{
  "model": "contrastive audio-text model",
  "hop_length": 320,
  "spec_augment": false,
  "loss": "softmax",
  "encoder_norm": "batchnorm",
  "encoder_activation": "silu",
  "encoder_stem": "single",
  "text_encoder_layers": 6,
  "text_encoder_mlp_ratio": 4,
  "text_encoder_positions": "learned",
  "optimizer": "soap",
  "learning_rate": 0.0014,
  "shampoo_beta": 0.99,
  "final_lr_fraction": 0.01,
  "weight_decay": 0.09
}
Rows from block 4 of the audio encoder of a small contrastive audio-text model, named by matrix and row number. Each number is 128 + 32 x the weight over its row's rms, rounded and kept within 0 to 255. All counts start at 0.
Before each channel's rows are labels from the 100 clips, of 14848, where the channel reaches its highest value: "strongest on" is what is common among them; "band" is the frequency band that holds the peak. Only what is clearly more common there than usual is listed. The data: synthesized solo parts of chorales (CocoChorales).
# conv: 3x3 conv (encoder.blocks.4.conv.weight, 128x128x3x3, each kernel summed), inputs 64-127

strongest on: cello; double bass
band: 4000 to 8000 Hz
conv.121 [133 134 200  63 149  96 102 130 100 137 143  61 106 154  74 111  98  74 119 119 138 107 104 118  79 104 165  75  59 149 120 141 116 113  91 100  89 106 133 110 124 130 188 158 154  77 132 114 102 105 153 116  54  37 170  92 106  72  75 132  87 131 153 162]

strongest on: note G4; note A4
band: 500 to 1000 Hz
conv.43 [165 129 113  91 171 116 146 120 110 141 105 134  31 148 131  91  97 139 137 100 114  88  73 134 131  99 177 113  80 152  96 115 112  77 146 121 151 142 144 107 158 151 135 136 103 136 194 109 124 138 134 108 181 137  95  67 154 132 122  85 194 157 122 178]

strongest on: note D#5; note C#5; cello
band: 1000 to 2000 Hz; 250 to 500 Hz
conv.12 [ 91 133 159 158 124 132  78  90 140 106 132  73 105 156  72  92 124 124 119 146 147  88 117 128 100 176 118 114 114 143  88 145 112 147  97 144 107 164 143 105 106  97 190 101 112 120  76 126 181 133 105  92 108 136  80  90 112 124 158  72 152 112 146 167]

strongest on: note F5; note D#5; note G#5; note F#5
band: 500 to 1000 Hz
conv.80 [145 145 157 131 156 136 134 105 108 146 121  81 107 133 125 111 153 113 149 126  58 115  87 117 119 115 179  70 140 158 154  53 146 145 107  69 137  79 107 123 132 116 153 147 117 155 106 104  85 149 121  95 164 135 117  79 140 175 199 135  85 148 114 110]

strongest on: note E3; note F#3; note A3; note B3
band: 250 to 500 Hz
conv.46 [111 100 130  79 116 120  69 186 104 127  78  77 102 128 148 106 134 125  84 141 105  75  95 131  65 147 101 111 102 108  81  89 107  81 138 129 134 174 145 161  90  83 136 146  90 114  65 107 113 115  68 120 132 181  82 105 213 155 106 130 122 107 114 144]

strongest on: violin; note F#5; note G#5
band: 250 to 500 Hz
conv.49 [143 130 131 145  97 118  82 142 134  44 137 159  91  73  96 101 175 178 130 131 115  97 113 141  71  93 171 203 153 101 161 147 103 127 112  96 119 188 109 108  98 165 154 114  68 138  88 134 194 168 137 143 145 155 113 134 167  81 166 117 104  97  93 112]

strongest on: violin; note G5; note A5; note F5
band: 0 to 250 Hz
conv.99 [158 138 115  81 130 131 137 133  46 110 110 173  75 147 148 101 101 106 123  80 109 133 110 106 148 125 110  89 147  85 112 159 138 161 194  95 126 142  77 111 132 124  89 140 121 105 133 137 174 113 171 135  98  89  71 125 144 121 153  67 128 156 135 130]

strongest on: note D5; note E5; flute; note C5
band: 1000 to 2000 Hz
conv.28 [196 120 124 122  54  79  94 111 102 122 105 143 158 122 130 157 137 163 100  83 130 151 158 114  91 123  90 107  93 113 115 147 130  92  92 134 132 152 100 110 109 105 131 153 170  44  96 131  82 131 128 146 134 169 131 189  80 134 136 101  54 140 172 136]

strongest on: note C#5; note G#4; note B4
band: 1000 to 2000 Hz; 500 to 1000 Hz
conv.124 [129 169 120  99 146 128 143 144 134 128 160 213 111 118  92 104 111 143 121  59 132 134 112  82 103 112 171 133  85 149 124  99 106 213 101 134 115  58  89 171  89 123  95 110  82  65 122 127 141 140 132 123 105 125 121 135  91 104 151 101 144 144  93 177]

strongest on: note C5; note F3; note A#4
band: 250 to 500 Hz
conv.56 [154 101  63 146 179 109 136 157  96 145 121 124 129 134 106 138  91 110  89 143 135  86 142  79  80 108  83 165 121  89 133 130  80  72 124 119  39 126 163 154 147  95 154 141 104  83 111  99 156 132 130 141  91  95  83  97 178 109  82 135 187 114 168 130]

strongest on: oboe; note A#4; note G#4; note C5
band: 250 to 500 Hz
conv.115 [143  42 128 121 122 100 116 148 192 105 134  86 100 136 146  77 134 180 116 115  76 145 116 200 104 113  93 124 115 114 167 124 100  96 148  93 125 132 149 108 118  98 232 129  73 153 128 112 139 164 136 115 130  94 102 154 147 128 180  91  91  95 129 145]

strongest on: note C#5; note F5; note G#5; note D#5
band: 500 to 1000 Hz
conv.18 [117 197 183 100 104  62  94 142 134 125 128 133 132 142 174  79 117 117  92  98  76 111  72  87  99 122  98  81 108 139 138 122  94 100 134 118 117  96 116 141  58 113 121 106 179  84  93 140 108 163 119  96 133  85 113  97 125  88 148  97 113 127 112 182]

strongest on: note C5; violin; note A#4; note E4
band: 0 to 250 Hz
conv.26 [164 131 165 126 120  76  90 116 116 105 133 125 134  87  71 102 134 196 129 126 122 131  94  77 111 120  78  71  57 128 122 145 172 129 116 105  77  92 130 135  91 160  79 126 127  77  97 145 115 144  85  96 159 177 120 176 104 126 103 124  41 161 111 156]

strongest on: note D#5
band: 500 to 1000 Hz; 250 to 500 Hz
conv.17 [119 121 118 131 110  76 107 119 120 110  87 141  73 130 166 129  64 102 126 180 132 119 139  87 106 121 141 146 105 174 148 129  83 102 118 111  68 105 127 105 142 133 110 127 100 113 110 120 117 121 204  88  44  91 121 110 135  94  86 109  82 135 109 209]

strongest on: note A#4; note C5; note A#5
band: 250 to 500 Hz
conv.47 [ 97 163 158 102 126 139 118 159 138 111 153 120  75 177  72  89 102  80 179 147 152 117  90 123  79  85 107 146 123 129 154 173 153  47 122  94  84 141 106 109 172 114 122 114 155 106  71 120 117 104 117  96 112 114 136 158  88 163  93  91  88 128  94 113]

strongest on: note D3; note A3; note G3; cello
band: 250 to 500 Hz
conv.59 [121 102 158 196 126  31  69 152  93 134  91  92 126 140  87 167 169  82 119 134 115 122 117 134 130 129  72 130 137 125 139 159 113 103 160  94 125 118 165  70 124 136 157 111  70 145  42 119 140 153 104  99 132 130  77 153 179 179 158  90  81 153 212 119]

strongest on: note B3; note B2; instrument: cello; note F#3
band: 4000 to 8000 Hz; 250 to 500 Hz
conv.77 [140 157 143 117 121  98 127  42 135 109 109 103 100 209  86 108 160 148 150 128 100 146 139 124 125  96  85 159 122 118 103  90 117 122 106 129 119 126 118  92  83  76  98  73 149 105 143  87  89 112 156 114 122  39  88  79  96 112 133 128 117 173  85 134]

strongest on: note D3; tuba; note C#4; note A3
band: 250 to 500 Hz
conv.108 [103 153 140 115 108  84 149 121 126 138 137 108 147 111 152 130  85 143  70 139 108 108  86 106 114  83  90 125  73 126  80 140  77 115  78 107 151 174 132  89 145 108 110 112 135 160 108 158 142 178 151 145 141 122 158 134  85 170 117  97  27  92  91 121]

strongest on: note D#5; note F5; note C#5; violin
band: 1000 to 2000 Hz
conv.85 [104  93 135 143  98 129  64 131  72 158 123 109  78 134 146 150  71 114 120 167  89 189 125 113  88  95 136 123 177 144 126 106 123 100 122 108 120 110  71 120  85 130 133 119 154 104 151 102 159 104 115 135 104 102 150  81 162 142 143 189  93 123 138 127]

strongest on: trumpet; note F5; note F#5; note E5
band: 250 to 500 Hz
conv.114 [149 197 151  97 126  96  61 179 108 151  65 143  95 172  84 133  61 120 159 139  90 136  88 149 145 121  89  90 105  68 145 163  92  56 130 108 132 116 130 111  90 123 110 144 108  79 126 103 112  93 109 103 166 157 111 120 180 110 112 108 127 141 121 103]

strongest on: note G#5; note F#5; flute
band: 500 to 1000 Hz
conv.94 [139 113  94 162 114  96 100  73 137 152 113 120  94 135 126 166 194 161  85 123 146 141  39  83 102 106 177 131  41 163 128 140 115 147 149  97  81 114  82 100 148  72 152  87 109 112 169 123  82 116 102 117 149 148 102 128 128 113  81  68 169  46 142 170]

strongest on: note E4; note D4; note G3; note A3
band: 500 to 1000 Hz; 250 to 500 Hz
conv.73 [104 126 158 114 119 128  99  63 104 133  77 104  79  97 103 140 168  68  97 135 121  96 136 116 139 192 148 119  61 207 103 113  81 156  83 139 154 114 101 175 114 110 132  91 114 121  90 147 105 175 132 115 134 110 134 110 137  68  78 204 112 138  79 205]

strongest on: note D5; note E5; note C5
band: 250 to 500 Hz
conv.58 [151 174 125  98 129 140 114 111  86 132  58 111  89  90 148 113 161 151  99  60 104 127  77 144 105 109 170 111 118 171 127  76 121  60 108 132 138  72  98 108 133 181  80  99 161  58 131 185  96 116 163 157  77 136 153 164 106 166  88  91 104 120 143 152]

strongest on: note A3; tuba; note G3; note B3
band: 250 to 500 Hz
conv.15 [155 159 125 182  78 118  96  88 115 111 138 127 108 114 148 122 185 130 106 122 149 106 119 160 156  76 119 138  88 142 127 157 131 105 118  94 164 181 126  70 130 104 158  80 125 139 117  87 121 146 117 108 148 120 129 132  87 121  83 125 142 125 146 146]

strongest on: note F5; note D#5; note F#4; clarinet
band: 500 to 1000 Hz; 250 to 500 Hz
conv.14 [117  80 171 100 137 105 137  90 120  93  80 131 172  97 134 110 129  50 117 158 149 118 122  94  97 143 171  95 200 157 154 152 114 132 133  44 124 149 125  55 160 113 127 115 169 205 122 101  74 109 201 149 143 143 104  58 146 143 140  84 114 149 130  99]

strongest on: note A3; note G3; bassoon
band: 250 to 500 Hz
conv.96 [112 119 122 105  65  64 124  92 128  76 124  97 136 112 157 114 144 147 141 126 113 132 112 145 102  89 117 132  44 174 139 143 123  97 114 104  95  92 145 106 118 134 110  82 110  59 136 109 138 186 102 114 147 130  89  80 111 113 141 133  57 119 106 189]

strongest on: cello; double bass
band: 2000 to 4000 Hz
conv.36 [148 110  88  96 111 111 107 103 118 102 126 110 113 146 129 173 113 113 118  88  23  96  89  83 162 248 107 152 132 155 100 115 113 148  97  90 110  79  93 116  91  95 126 119 100  95 160 102 149 137 153 111  95 122 151 119 125 160 122 146  75  87 108 122]

strongest on: note A3; note F#3; bassoon; note G#3
band: 500 to 1000 Hz
conv.44 [ 79 115 134  82  85 129 107  90 116 132 138  75  96 172 138 105 197 142 114 219 139 120  36  83  77  91 118 112  87 130 139 126 117 110 155 131 112 105 165  88 104  92 171 202  84 114 123  98 192 167 146  92 120 109 102  68 159 146 115 149  76 132 163 154]

strongest on: note B3; note A#4; note C5
band: 500 to 1000 Hz; 250 to 500 Hz
conv.42 [109 146 152 157  81  89  86  69 118 143  92 104  76 116 102 121 104  99 134 153 126 114 140 103 140  53  98 145 154 130 126 147 119  85 139 106 147 152 112  77  75 130 136 113 139 109 113  90  54 190  89  65 105 105 138 133  83 121  84 140 102 118  70 128]

strongest on: trombone; note E4; note A#4; note F#4
band: 250 to 500 Hz; 500 to 1000 Hz
conv.106 [ 85 102 154 137  64  93  94 133 129 161 107  56 114 145  93 127 103 170  97 161 120 160 129 147  96 145 111 122  90 182  76 142 113 102 138  89 157 155 135 158 122  94 149 141 172  94 132 104 110 109 115 112 165 160 130 148 140 141 143 113 159 122  85 137]

strongest on: note G5; note F5; trumpet; instrument: flute
band: 500 to 1000 Hz
conv.50 [194  72 104 144 105  70 116 156 125 114 110  92  91 103 117 110 117  80 173  94  99 129 149 144 126  89  90 128 191 145 140 191 107 134 136 104  79 122 143 117 125 121 182  54 134 111  98 145 161 109 133  77 106 112 120  74 150 106 122 144 129 179 116 142]

strongest on: note A3; note D#5
band: 500 to 1000 Hz
conv.48 [117 136 204  87 101  59 119  95  95  98 110 109  80  96 105 137 142 145 160 133 146  93  94  93  79 149 138  99 105 169 104 152 178 125 116  74  68 166 140  82 105 120 125 169 143  55 108 122 118  98  86 133 166 147 126 107  97 119 142 105 123  92 155 186]

strongest on: note A#4; note C5; note F4
band: 250 to 500 Hz
conv.93 [187 123  87  84 110  89 152  92 138 143 110 103 153 120 118 116  70 192  66 100 127  85  99 104  98 110 128 147  63 121 130 177 157 113 128  56 129 101 103 227 131 104 151 110 161  95 149 116 155 104 120  86 145 172  77 159 152 111  91  96 137 116 154 104]

strongest on: note G5; flute
band: 1000 to 2000 Hz
conv.29 [ 67 195 161  94  96  89  81 136  81 121  69 160 109 109  91 161 158  94 115 149 122 105 117 109 144 178 125 139 146 105 178  87 151  87 153  99 126 114 120  68 130 112 107 110 121  83  92 156 137 129 146 116 126 120  84  73 112 127 165 161 161 103 138 111]

strongest on: tuba; note E3; bassoon; note D#3
band: 250 to 500 Hz; 1000 to 2000 Hz
conv.61 [105 118 129  85 185 106  83 124 121 146 101  93 143 168 107 152 147 147  90 149 103  87 128 141  97 103 126  63 125 125 131 140  58 194 119 114 111 139 117 118 146 108  76 114 129 103  53 107 100 115 152  78 112 110 103 149 133 144 162 112  90  87 118 141]

strongest on: note B3; note A3; note C#4; note G3
band: 500 to 1000 Hz
conv.23 [119 103 145 109  90 151 135 158 125  72  83 119  86 142 146 174  90  70 165 118 103 123 121 134 144  96  98 136 184 129 110 132  74 144 117  88  74 108  97 106 170  71 109 114 104  92 105 120 136 148 144 165  81  87  88  97 127 119 128 146 145  34 142 158]

strongest on: note G4; note A4; note F4
band: 250 to 500 Hz
conv.82 [195 155 100 108  78  83  84 127  88  90 128 137 103 124  85 144 167  72 104 142 111  98  96  98 126  88  95 176 129 118 125 117 111 109 102  80 126 113 125  59 133 149 160 149 139  79  85 119 123 134 158  84  89  97 128 110  94 104 106  94 137 145 142 115]

strongest on: violin; note A#4; note C5; note G#4
band: 250 to 500 Hz
conv.24 [103 167 114 101 115  94 116 158 193  97 165 165  74 151 109 111  49 216 163 125 116 120 119 127 110 124 106 105 112  73 189 173  89 129 108  82 133  87 138 129 127  67 121 115 123  86  68 138 136 153 145 113 128 118 127 155 190  71 145 118  95 109 143 123]

strongest on: note D3; cello; note A3; tuba
band: 250 to 500 Hz
conv.62 [ 81  93 150 126 101 109  70 119 101  99 136 210 129 129 128 175 124  86 137 136 121  94 109 136 128 238 119 151 162 143 127 133 109 114 121 127 111 117 130 120  95 135 106 105 122  81 102 143 121 106 123 125  89 102 166 156 154  76 131  75  55 126 156 117]

strongest on: note G5; note E5; clarinet
band: 250 to 500 Hz; 1000 to 2000 Hz
conv.110 [150 109 157  97  85  67  87 144 104 168 129 140 107 111 107 117  81  88 102 162 175  78 123 160  87 105 194 112  95 121 135  92 137  98 126 102 157 148 137 107 150 131 168 128 155  39 116 103 161 118 173 147 115 126 112 123 175  94  61 141 126 119  18 146]

strongest on: trumpet; note C#5; note D#5; note D5
band: 250 to 500 Hz
conv.126 [140 141 192 121  94 141 116 102 171 118 189 112 122 100  80 127 115 114  76 164 124 134 139  58 173 144 125 107 125  54 126 101 179 124 145 115 125  87 160 102 162 174 201 156 115 133 128 160 115 142 106 121 141 158 143 137 101 127 101 131  82 127 131  96]

strongest on: note D3; note A3; tuba; cello
band: 500 to 1000 Hz
conv.100 [124 128 131 160 125  86 115 123  93 170  90 108  92  86 129 125 134 106  84 156 117  99 108 182 155 145  51  91 112 115  97  98  32  92 121 117  70 114 197  89 116 169 134  88 109 102 115 118 141 100 179 124 143  96  61  92 115  88  74 134 128  94  91 131]

strongest on: note D3; tuba; note A3; note D4
band: 250 to 500 Hz
conv.71 [108 127 166  66  69  96  53 101 109 103 162 106 111 114 169 126 177  84 127 149  98  99 127 116 149  86 160 134 111 114 150 129 149 161  64 113 105 110 164  67 128 157 159 175  98  71  75 194 155 152 150  91 125 142 173  66 143  95 123 142 113  62 142 128]

strongest on: note B3; tuba; note A3
band: 500 to 1000 Hz
conv.89 [130 142 168  97 130  75 101  90 133  78  92 108  46  99 114 127 128  95 163 131  78  90 145 151 131 117 108 152  82 105 114 133 121 127 199 147  97 179  71  49 107  66 142 107 188  96 121 161 117 133 125 107 114 153 125  72 133 111 127 102 137 142  72 154]

strongest on: note A3; note G3; bassoon; note A4
band: 500 to 1000 Hz
conv.25 [ 88 151 128  93  69 123 126 105  98 135 104  87  93 128 155 167 142 188 114 103 114 122  65 207 103 133 141 107  48 160 143 116 111 122 100  80 155 165 120  78 127 118 172 101  87  89 115 101 148 145  72  62 137 113  92 103 101 189 151 112 131  62 134 147]

strongest on: note B4; note C#5; oboe
band: 250 to 500 Hz
conv.95 [ 78  91  87 160  85 100  82 165 118 119 133 100 126 143 123 107 119 140  92 122 115  96 105 161 123 143 104 153 161 100 196 109 135  65 147  77 120 112 124  56 121 126 135 127  83 111  61 121 121 166 102  71 146 110  88  80 146 114 147 139  91  87 172 174]

strongest on: note G#5; flute; note F5; note F#5
band: 500 to 1000 Hz
conv.19 [117 107 148 135 110  99 150 152 106  74 167 142 153 113 106 158 190 182 101  98  90  93 109 156 139 176 104 162 119 155 134 133 140  84 116 120  97 202 103 160 146 153 111 106 109 106 120 137 119 155 135 138 126 112 142  88 126 128  81  91 137 122 148  97]

strongest on: note D#5; note F5
band: 1000 to 2000 Hz
conv.72 [107 139 163 135 149 174 117 131 133  87 126 120 153 113 125 166 160 118 153 115 136 126 139 137 122 169 106 126 130  87 170  91  36 136 116 159  50 118 125 127  78 132 112 152 167 125 132 146 113 138 121 147 116 135 154 133 185 124 105 117 153 174 163 237]

strongest on: trumpet; note C#5; note B4; note D#5
band: 250 to 500 Hz
conv.60 [ 71 128 152 161 130 133  99 118 112  77 123 127 123 115 116 138  96 110 132  89 173 125 107  59 126 136 154  97 146  98 179 115 132  91 114 120 117 112 152 135 121 199 116 172 111 112  87 146 140  99  79 130 181 179 151 177 138 116 163 105  68  93 172 120]

strongest on: note B3; note F#3
band: 500 to 1000 Hz
conv.104 [129 135  96  61 160  47  67 119  79 104 137 123 177 120 139 174  94 109 156 154 149 111 121 136 120  96 147 179 182 203 146 156 118 104 136 104 128 135 162  58 153  75 132 189 142  91 141 101 137 154 116 123 132  91 101 109 103 180 114  85  89  57 159 123]

strongest on: note D3; tuba; note B4
band: 250 to 500 Hz; 500 to 1000 Hz
conv.0 [117 188 153 145 104 144  78 116 144 137 115 134 109 179 111 113  76 137 190 116 131 190 110 139  91 100  72 133 122  95 156 164  89  84 104 121 175 132 164 156 122 104 118  66 124 118  82 122 103 148 109 148 114  98 170 125 114 107 115 149 125 134  50 139]

strongest on: note F5; trumpet
band: 1000 to 2000 Hz
conv.79 [104 158 102 130 103 101  76  52  89 172  92 135 127 168 180 125 113 110 148  72 110 123  99 133  78  97 140 136 126 197  88  75  74 101 131  67 160  76 120  66 123 130  97 105 116  84 116 127  95  99 104 140 123  90 106 112 106 159  87  70  97 116 115 133]

strongest on: note C5; note A#4
band: 500 to 1000 Hz
conv.120 [ 85 103 151  67 118 104  78 112 119  97 122 114  59 116 101 153 106 103 148 109  91 122 179 107 134 105 134 185 123 137  86  84 161 108 151 196  95 121 166 105 135 149 114 137 130 153 117 164 117 121  86 125 155 162 123 105  99 117  99 188 154 124  86 157]

strongest on: note G4; note F4; note F#3; note F5
band: 1000 to 2000 Hz
conv.90 [ 75 182 130 109 157 146 100 124  80 149 130  81 116 165 150 162 146 105 141 103 106 154  99 142 147 148  95 130 102 113 155  92 117 128 132  98 126 113 102  91 127 137 119 160 105 137 159 107  99 135 106  97  81 104 205 112  46  93 117 153 118 114  43 165]

strongest on: note F3; note B3; tuba; trombone
band: 250 to 500 Hz; 500 to 1000 Hz
conv.117 [117 105 131 255 131  83  87 115  91 148 102  83 152 160 136 101 123 111 118 171  85  87 106 159 130 167 153 102 117 178  86  77 125  98 152 124 163 145 103 109 105 134 182 182 172  94 154 138 169 118 120 122 144 166 137 112  90 158 117 127 112 210 148 146]

strongest on: note F5; note D#5; flute; note G5
band: 500 to 1000 Hz
conv.39 [150 156 163 130 136 145 153 160  96 149 147 138 114 173 124 141  94  81 179  90 109 183  85 135 130 108  76 146 156 110 167 135 100 119  99 129  89 121 116  58 152 146 103 126  72  96 178 137  83 131 198 129  64  83 106  72 136 186 154 137 149 132 142 139]

strongest on: note E3; note A#3; tuba
band: 500 to 1000 Hz; 250 to 500 Hz
conv.8 [155 211 150 118 165 105  60 134 174 118 134 144 159 158 150 117 150 156 115 127 182 150 110  71 123  69 122 131 154 154 139 104  87 153 126 117  86 165 139  71 139 120 161 115 114 130 100 156 160 186  95  75 107 165 166 114 110  97  95 149 114 125 154  71]

strongest on: note G#5; trumpet; note F5; note F#5
band: 1000 to 2000 Hz
conv.31 [176 129 113 130 117  98 147 109 142  60 102  83  74 148  86 125 107 104 137  61  70  53  63 116 123 129  99  86  84 178  93 108 108 124 127  93 125  75 165 143 123 116 131 117  88 130 180  94 106 132 153 139 149 117 204 110  97 100 125  79 126 128 111 137]

strongest on: tuba; note E3; note A#3; note B3
band: 500 to 1000 Hz
conv.3 [148  76  88 163 169 110 134 146 145 126 129 152 145 119 185 115 103 122 107 162 180 124 114 136 165  41 106 198  86 156  97 115 120 126  95 120 109 174  87  93 145  41 140  62 149  76  90 113 123 166 124  93  82 149  88 104 148 146 112 124 111  53  84 104]

strongest on: note C5; note G3; note A3
band: 500 to 1000 Hz; 250 to 500 Hz
conv.81 [145 149  88 137 116 125  94  90  67 138 107 139 138 176 131 104 113  87 119  61 125  96 121 118 124 113 181 135 206 121 163 134 116 153 164 117 141  74 144 107  96 128  56  80 105 124  87  85 108 107  93 165 161  91 108  70 148 108  92 196 152  76 136 169]

strongest on: trombone; note D#4; note F4
band: 250 to 500 Hz
conv.41 [137 153 104 123 141 144 118 132 108  81 139 129 125 128 192 118 117  96 119 164 200 124 152 117 115 126 158  79  95 239 138 143  91 160 123 137  83 174 144 158 144 110 154 128 163  88  88 149 102  86  84 118 160 109  64 143 122  88 114 122 127  79 133 102]

strongest on: note A#4; note A4
band: 1000 to 2000 Hz
conv.51 [ 81 128  82 122  99 134 182 116 172 184 136 109 181 140 141 151 138 128  95  85 119 123  92 139 157 178  88 128 107 125  91  83 141 122 119 119  54  94 109 152 109 123 134 151 123 162  99 128 122  83 127 206 174 145  89 177 103 165  81 102 129  75 158  62]

strongest on: note E3; tuba; note F#3; note G#3
band: 250 to 500 Hz
conv.118 [ 95 179 124 125 120  75 104 167  87 150 124 116  91 116 137 114 125  78 197 156 148 130 150 119  91  99 145  77 107 101 111 123 106  58  80  90 105 166 119 108 135  89 123 142  79  86 104 115 123 148 107  95 117 113  49 112 118  86  80 150 129  72 170 147]

strongest on: note F#3; note E5; note G5; note G#3
band: 1000 to 2000 Hz; 250 to 500 Hz
conv.125 [148 130 158 130 158 128  97  85 117  73 123 130  89 157 172  88 207 112 143 108 124  60 108 144 107  82 145 145 110  84 198 165 145 117 171 128 109 108 153 130  66 117 122 130  95 114  96 132 153 150  98 114 172 111  81  85 148  68 139 200 156 103 131 128]

strongest on: note G5; note G#4; note F5; saxophone
band: 1000 to 2000 Hz
conv.103 [ 97 211 170 172 133 138 124 156 149 118 170 165 136 198  98 149  71 120 204  91  96 225 130 165 151 181  89 189 151 128 119 162 116  65 149 115 138 133 150 111 148 165 124  67 106 132 116 125 117  97 130 120 118 129 105 123 155  73  84 130 106 147 113 138]

strongest on: note G5; note G4; note E5
band: 250 to 500 Hz; 500 to 1000 Hz
conv.27 [177 118 126 134  80  86 100 127 109 120  93 119  86 113 106 139  89  79 129 137  89 105 143  89 136  93 147 101 135 135 123 167 116 169 162  76  84  79 144  96 138 127 117 121 147  98  98 107 152 137 144 140 143 144  84  72 174  55 126 189 121 124 140 167]