From a checkpoint of a small contrastive audio-text model: trained on synthesized solo parts of chorales (CocoChorales).
Rows from block 4 of the audio encoder of a small contrastive audio-text model, named by matrix and row number. Each number is 500 + 40 x the weight over its row's rms, rounded and kept within 0 to 999. All counts start at 0. Numbers have three digits each. After the name is the row's rms in percent of the matrix's.
Before each channel's rows are labels from the 100 clips, of 14848, where the channel reaches its highest value: "top examples" is what is common among them. Only what is clearly more common there than usual is listed. The data: synthesized solo parts of chorales (CocoChorales). In brackets: how many of the 100.
# conv: 3x3 conv (encoder.blocks.4.conv.weight, 128x128x3x3, each kernel summed), inputs 0-63

top examples: bassoon (33); note D3 (32)
conv.57 094:487464507439440543494426521557491512499456449451519452548487438489510480420474609476578465520504571465477439541529540548524498496521528518529503507470512440469475516493463523533518477538528497

top examples: note D#5 (39)
conv.17 090:503477570457434559453521483493490517502474418480386533464475495610495445518558473466484550489429557483458451505512485477558444496562481449503494492468467485513520448471472539503517528469476446

top examples: note C5 (47); note G3 (43); note A3 (27)
conv.81 088:458384488484481480503517507480465509388463497488533492517430509453493532480548515445533484519475510527472479475556461468464390515456471466510478456498450482521478518516470570476492546511525539

top examples: note A#4 (50); note C5 (35); note A#5 (26)
conv.47 100:527439506518473426467437505475495504504490524491464481378544441416482506512503525422439429575466496474445545479495511481485549502506564492465476500492533467576506517555446513479483467554492567

top examples: note E4 (35); note D4 (35); note G3 (27); note A3 (25)
conv.73 109:491514492505509485531537501413436477527495506500496519467567569511533493577525555463469482545506505497455509465517458460465456483446496450476531496476484565419468465484464459420529458516492490

top examples: note C4 (34); note D4 (32); note G#4 (30); note A#3 (27)
conv.22 103:513469547526482470472566469500402483530458499499413483482487472550519569594506503516512468474528545523476442464539405449468510554529549498457412504477556489466506450526429553459449587508527543

top examples: note A3 (68); note G3 (40); bassoon (31); note A4 (31)
conv.25 095:479416517423464524507495449507494498542508403454470506467439466509522486550529517448470507474472530464455452521549488487475520548463493507469480456485557453469484476541428436512497557539484530

top examples: note A#3 (49); note A3 (47); tuba (42); note B3 (37)
conv.113 089:553479486545511489484475445455518575485521481497476558525529394497481496499476504462496493503425522511492478502579455528465450533579474458504516501540507446471490465537532392489555491519515486

top examples: note A3 (89); note F#3 (33); bassoon (31); note G#3 (31)
conv.44 094:474512519500484498521580460519477477527436477570528475522492500515511509510535492478461480507543547460445450538558457465446476536491486513516461539500431454475480482532440451558530498500499560

top examples: note D4 (41); note F4 (32); note G4 (31); note E4 (28)
conv.109 099:501451503494487512504512526443420485589501511444536500529515381516527446500479533504527531495465565465503512474477503534534470520444544469430502414517526502488506510549518476507485482525517565

top examples: note D4 (33); note C4 (31); note C#4 (29); note E4 (25)
conv.75 097:466500560458497505518525439464474436542484443469508498523491493479458548502521465466520496457526632341594561476541471501507523476537560478469525481413547514490505542542553503481553469439472505

top examples: note F3 (35); note B3 (33); tuba (31); trombone (26)
conv.117 097:522433502487479548536559480507470485450469475462486501517530475486487534456567477449499472487534583480482532507559495472488447479538491498432563512477455473484431544598504537494542519511544484

top examples: note G5 (34); note G4 (30); note E5 (30)
conv.27 112:505531463526568474521494552494370470493360497472505489499542471450491461469502538524447451566493509511501530482483475479469446513463487531437424462459471544553552513547431520469471555511482556

top examples: note C#4 (36)
conv.6 085:515452509441418439492510559464524413508514430456485480504514456439530467515500454436499449479523582402523499501569493453498467554547585490495446499486509427455465482500456475505450480531419503

top examples: note D#4 (78); trombone (30)
conv.76 117:433459466464504456526511475433509440374518511466460548497549449461455576478508478451519469557487566539531595519586447459548499472522536469447501437443484553487469613525495537396510476514463486

top examples: note D5 (87); note E5 (43); note C5 (30)
conv.58 116:475447506506447507496470480531477499412449479561483467539457473445503512526516419479413510489473497446424454478489509509515453453486553482469521526517470446471466568506447536532482526484567518

top examples: note G#5 (78); note F#5 (44); flute (34)
conv.94 099:462461481478581495515539441454475525532486444498484547524490478506512480496443543471502469564463545499455467414498497491516527488488535532545507450449525413450483457499461482523511504548477540

top examples: note G5 (74); flute (44)
conv.29 094:495604460518488531516481489514419466462411481457470498452485471409503548475494528480538493509487614478490544497566468469560466426478481570501448463486519562509488528519454494469465555563491488

top examples: note G#4 (61); note G#3 (37); note A#4 (33); note A#3 (30)
conv.4 103:508425464516499518468512514489387515412461454509498516601548493487447469436481502439556501523448523514496525434434481522483476531516649478479551530517525530499506525517511539385519600499498533

top examples: note F#4 (36); note A3 (35); note F#3 (30); tuba (28)
conv.112 092:543430473457523461550555474537445471495439574533460509435515455451550492475496468520467442517533550431478402478589484435437450488458474384433460567507527446500446547541478481471524485516512567

top examples: note D3 (72); note A3 (51); note G3 (44); cello (43)
conv.59 094:478478492488456553527485512518411470455495417474488522509431453563563541535494527504493553434533553466456521541506493450521479481473521503486507476504475468532494551529490484465434537522481511

top examples: note G3 (63); note A3 (41); note A#3 (31); note C4 (30)
conv.74 101:530525511501492489514478558431388472498506448458540438479495420512483455515459561446512501551470585484386483449530477519519454466436522513469471417478422492533484460523457483459490490505507538

top examples: note F#5 (63); note D#5 (53); note E5 (36); trumpet (34)
conv.53 085:459524512479458472495468421496529478472571446464432514507556560523453516534438454497458555488470516439449473465497447517496537462549465443452485491471496373512518499504454464547448553491472508

top examples: note C5 (76); note A#4 (46)
conv.120 098:457474471437463489497415545506502431504429454471494512434475494519540440391488544511542463542496464538460593517511386476550483473523494473450461507477453494447477548549493444442508477476505473

top examples: viola (100)
conv.30 129:566418538478520449511506446473523504474523475511498482473511427469480518469429431477497522527427492493489527466435556499604473494453530453473443532507528511586479572494520479467489468646505501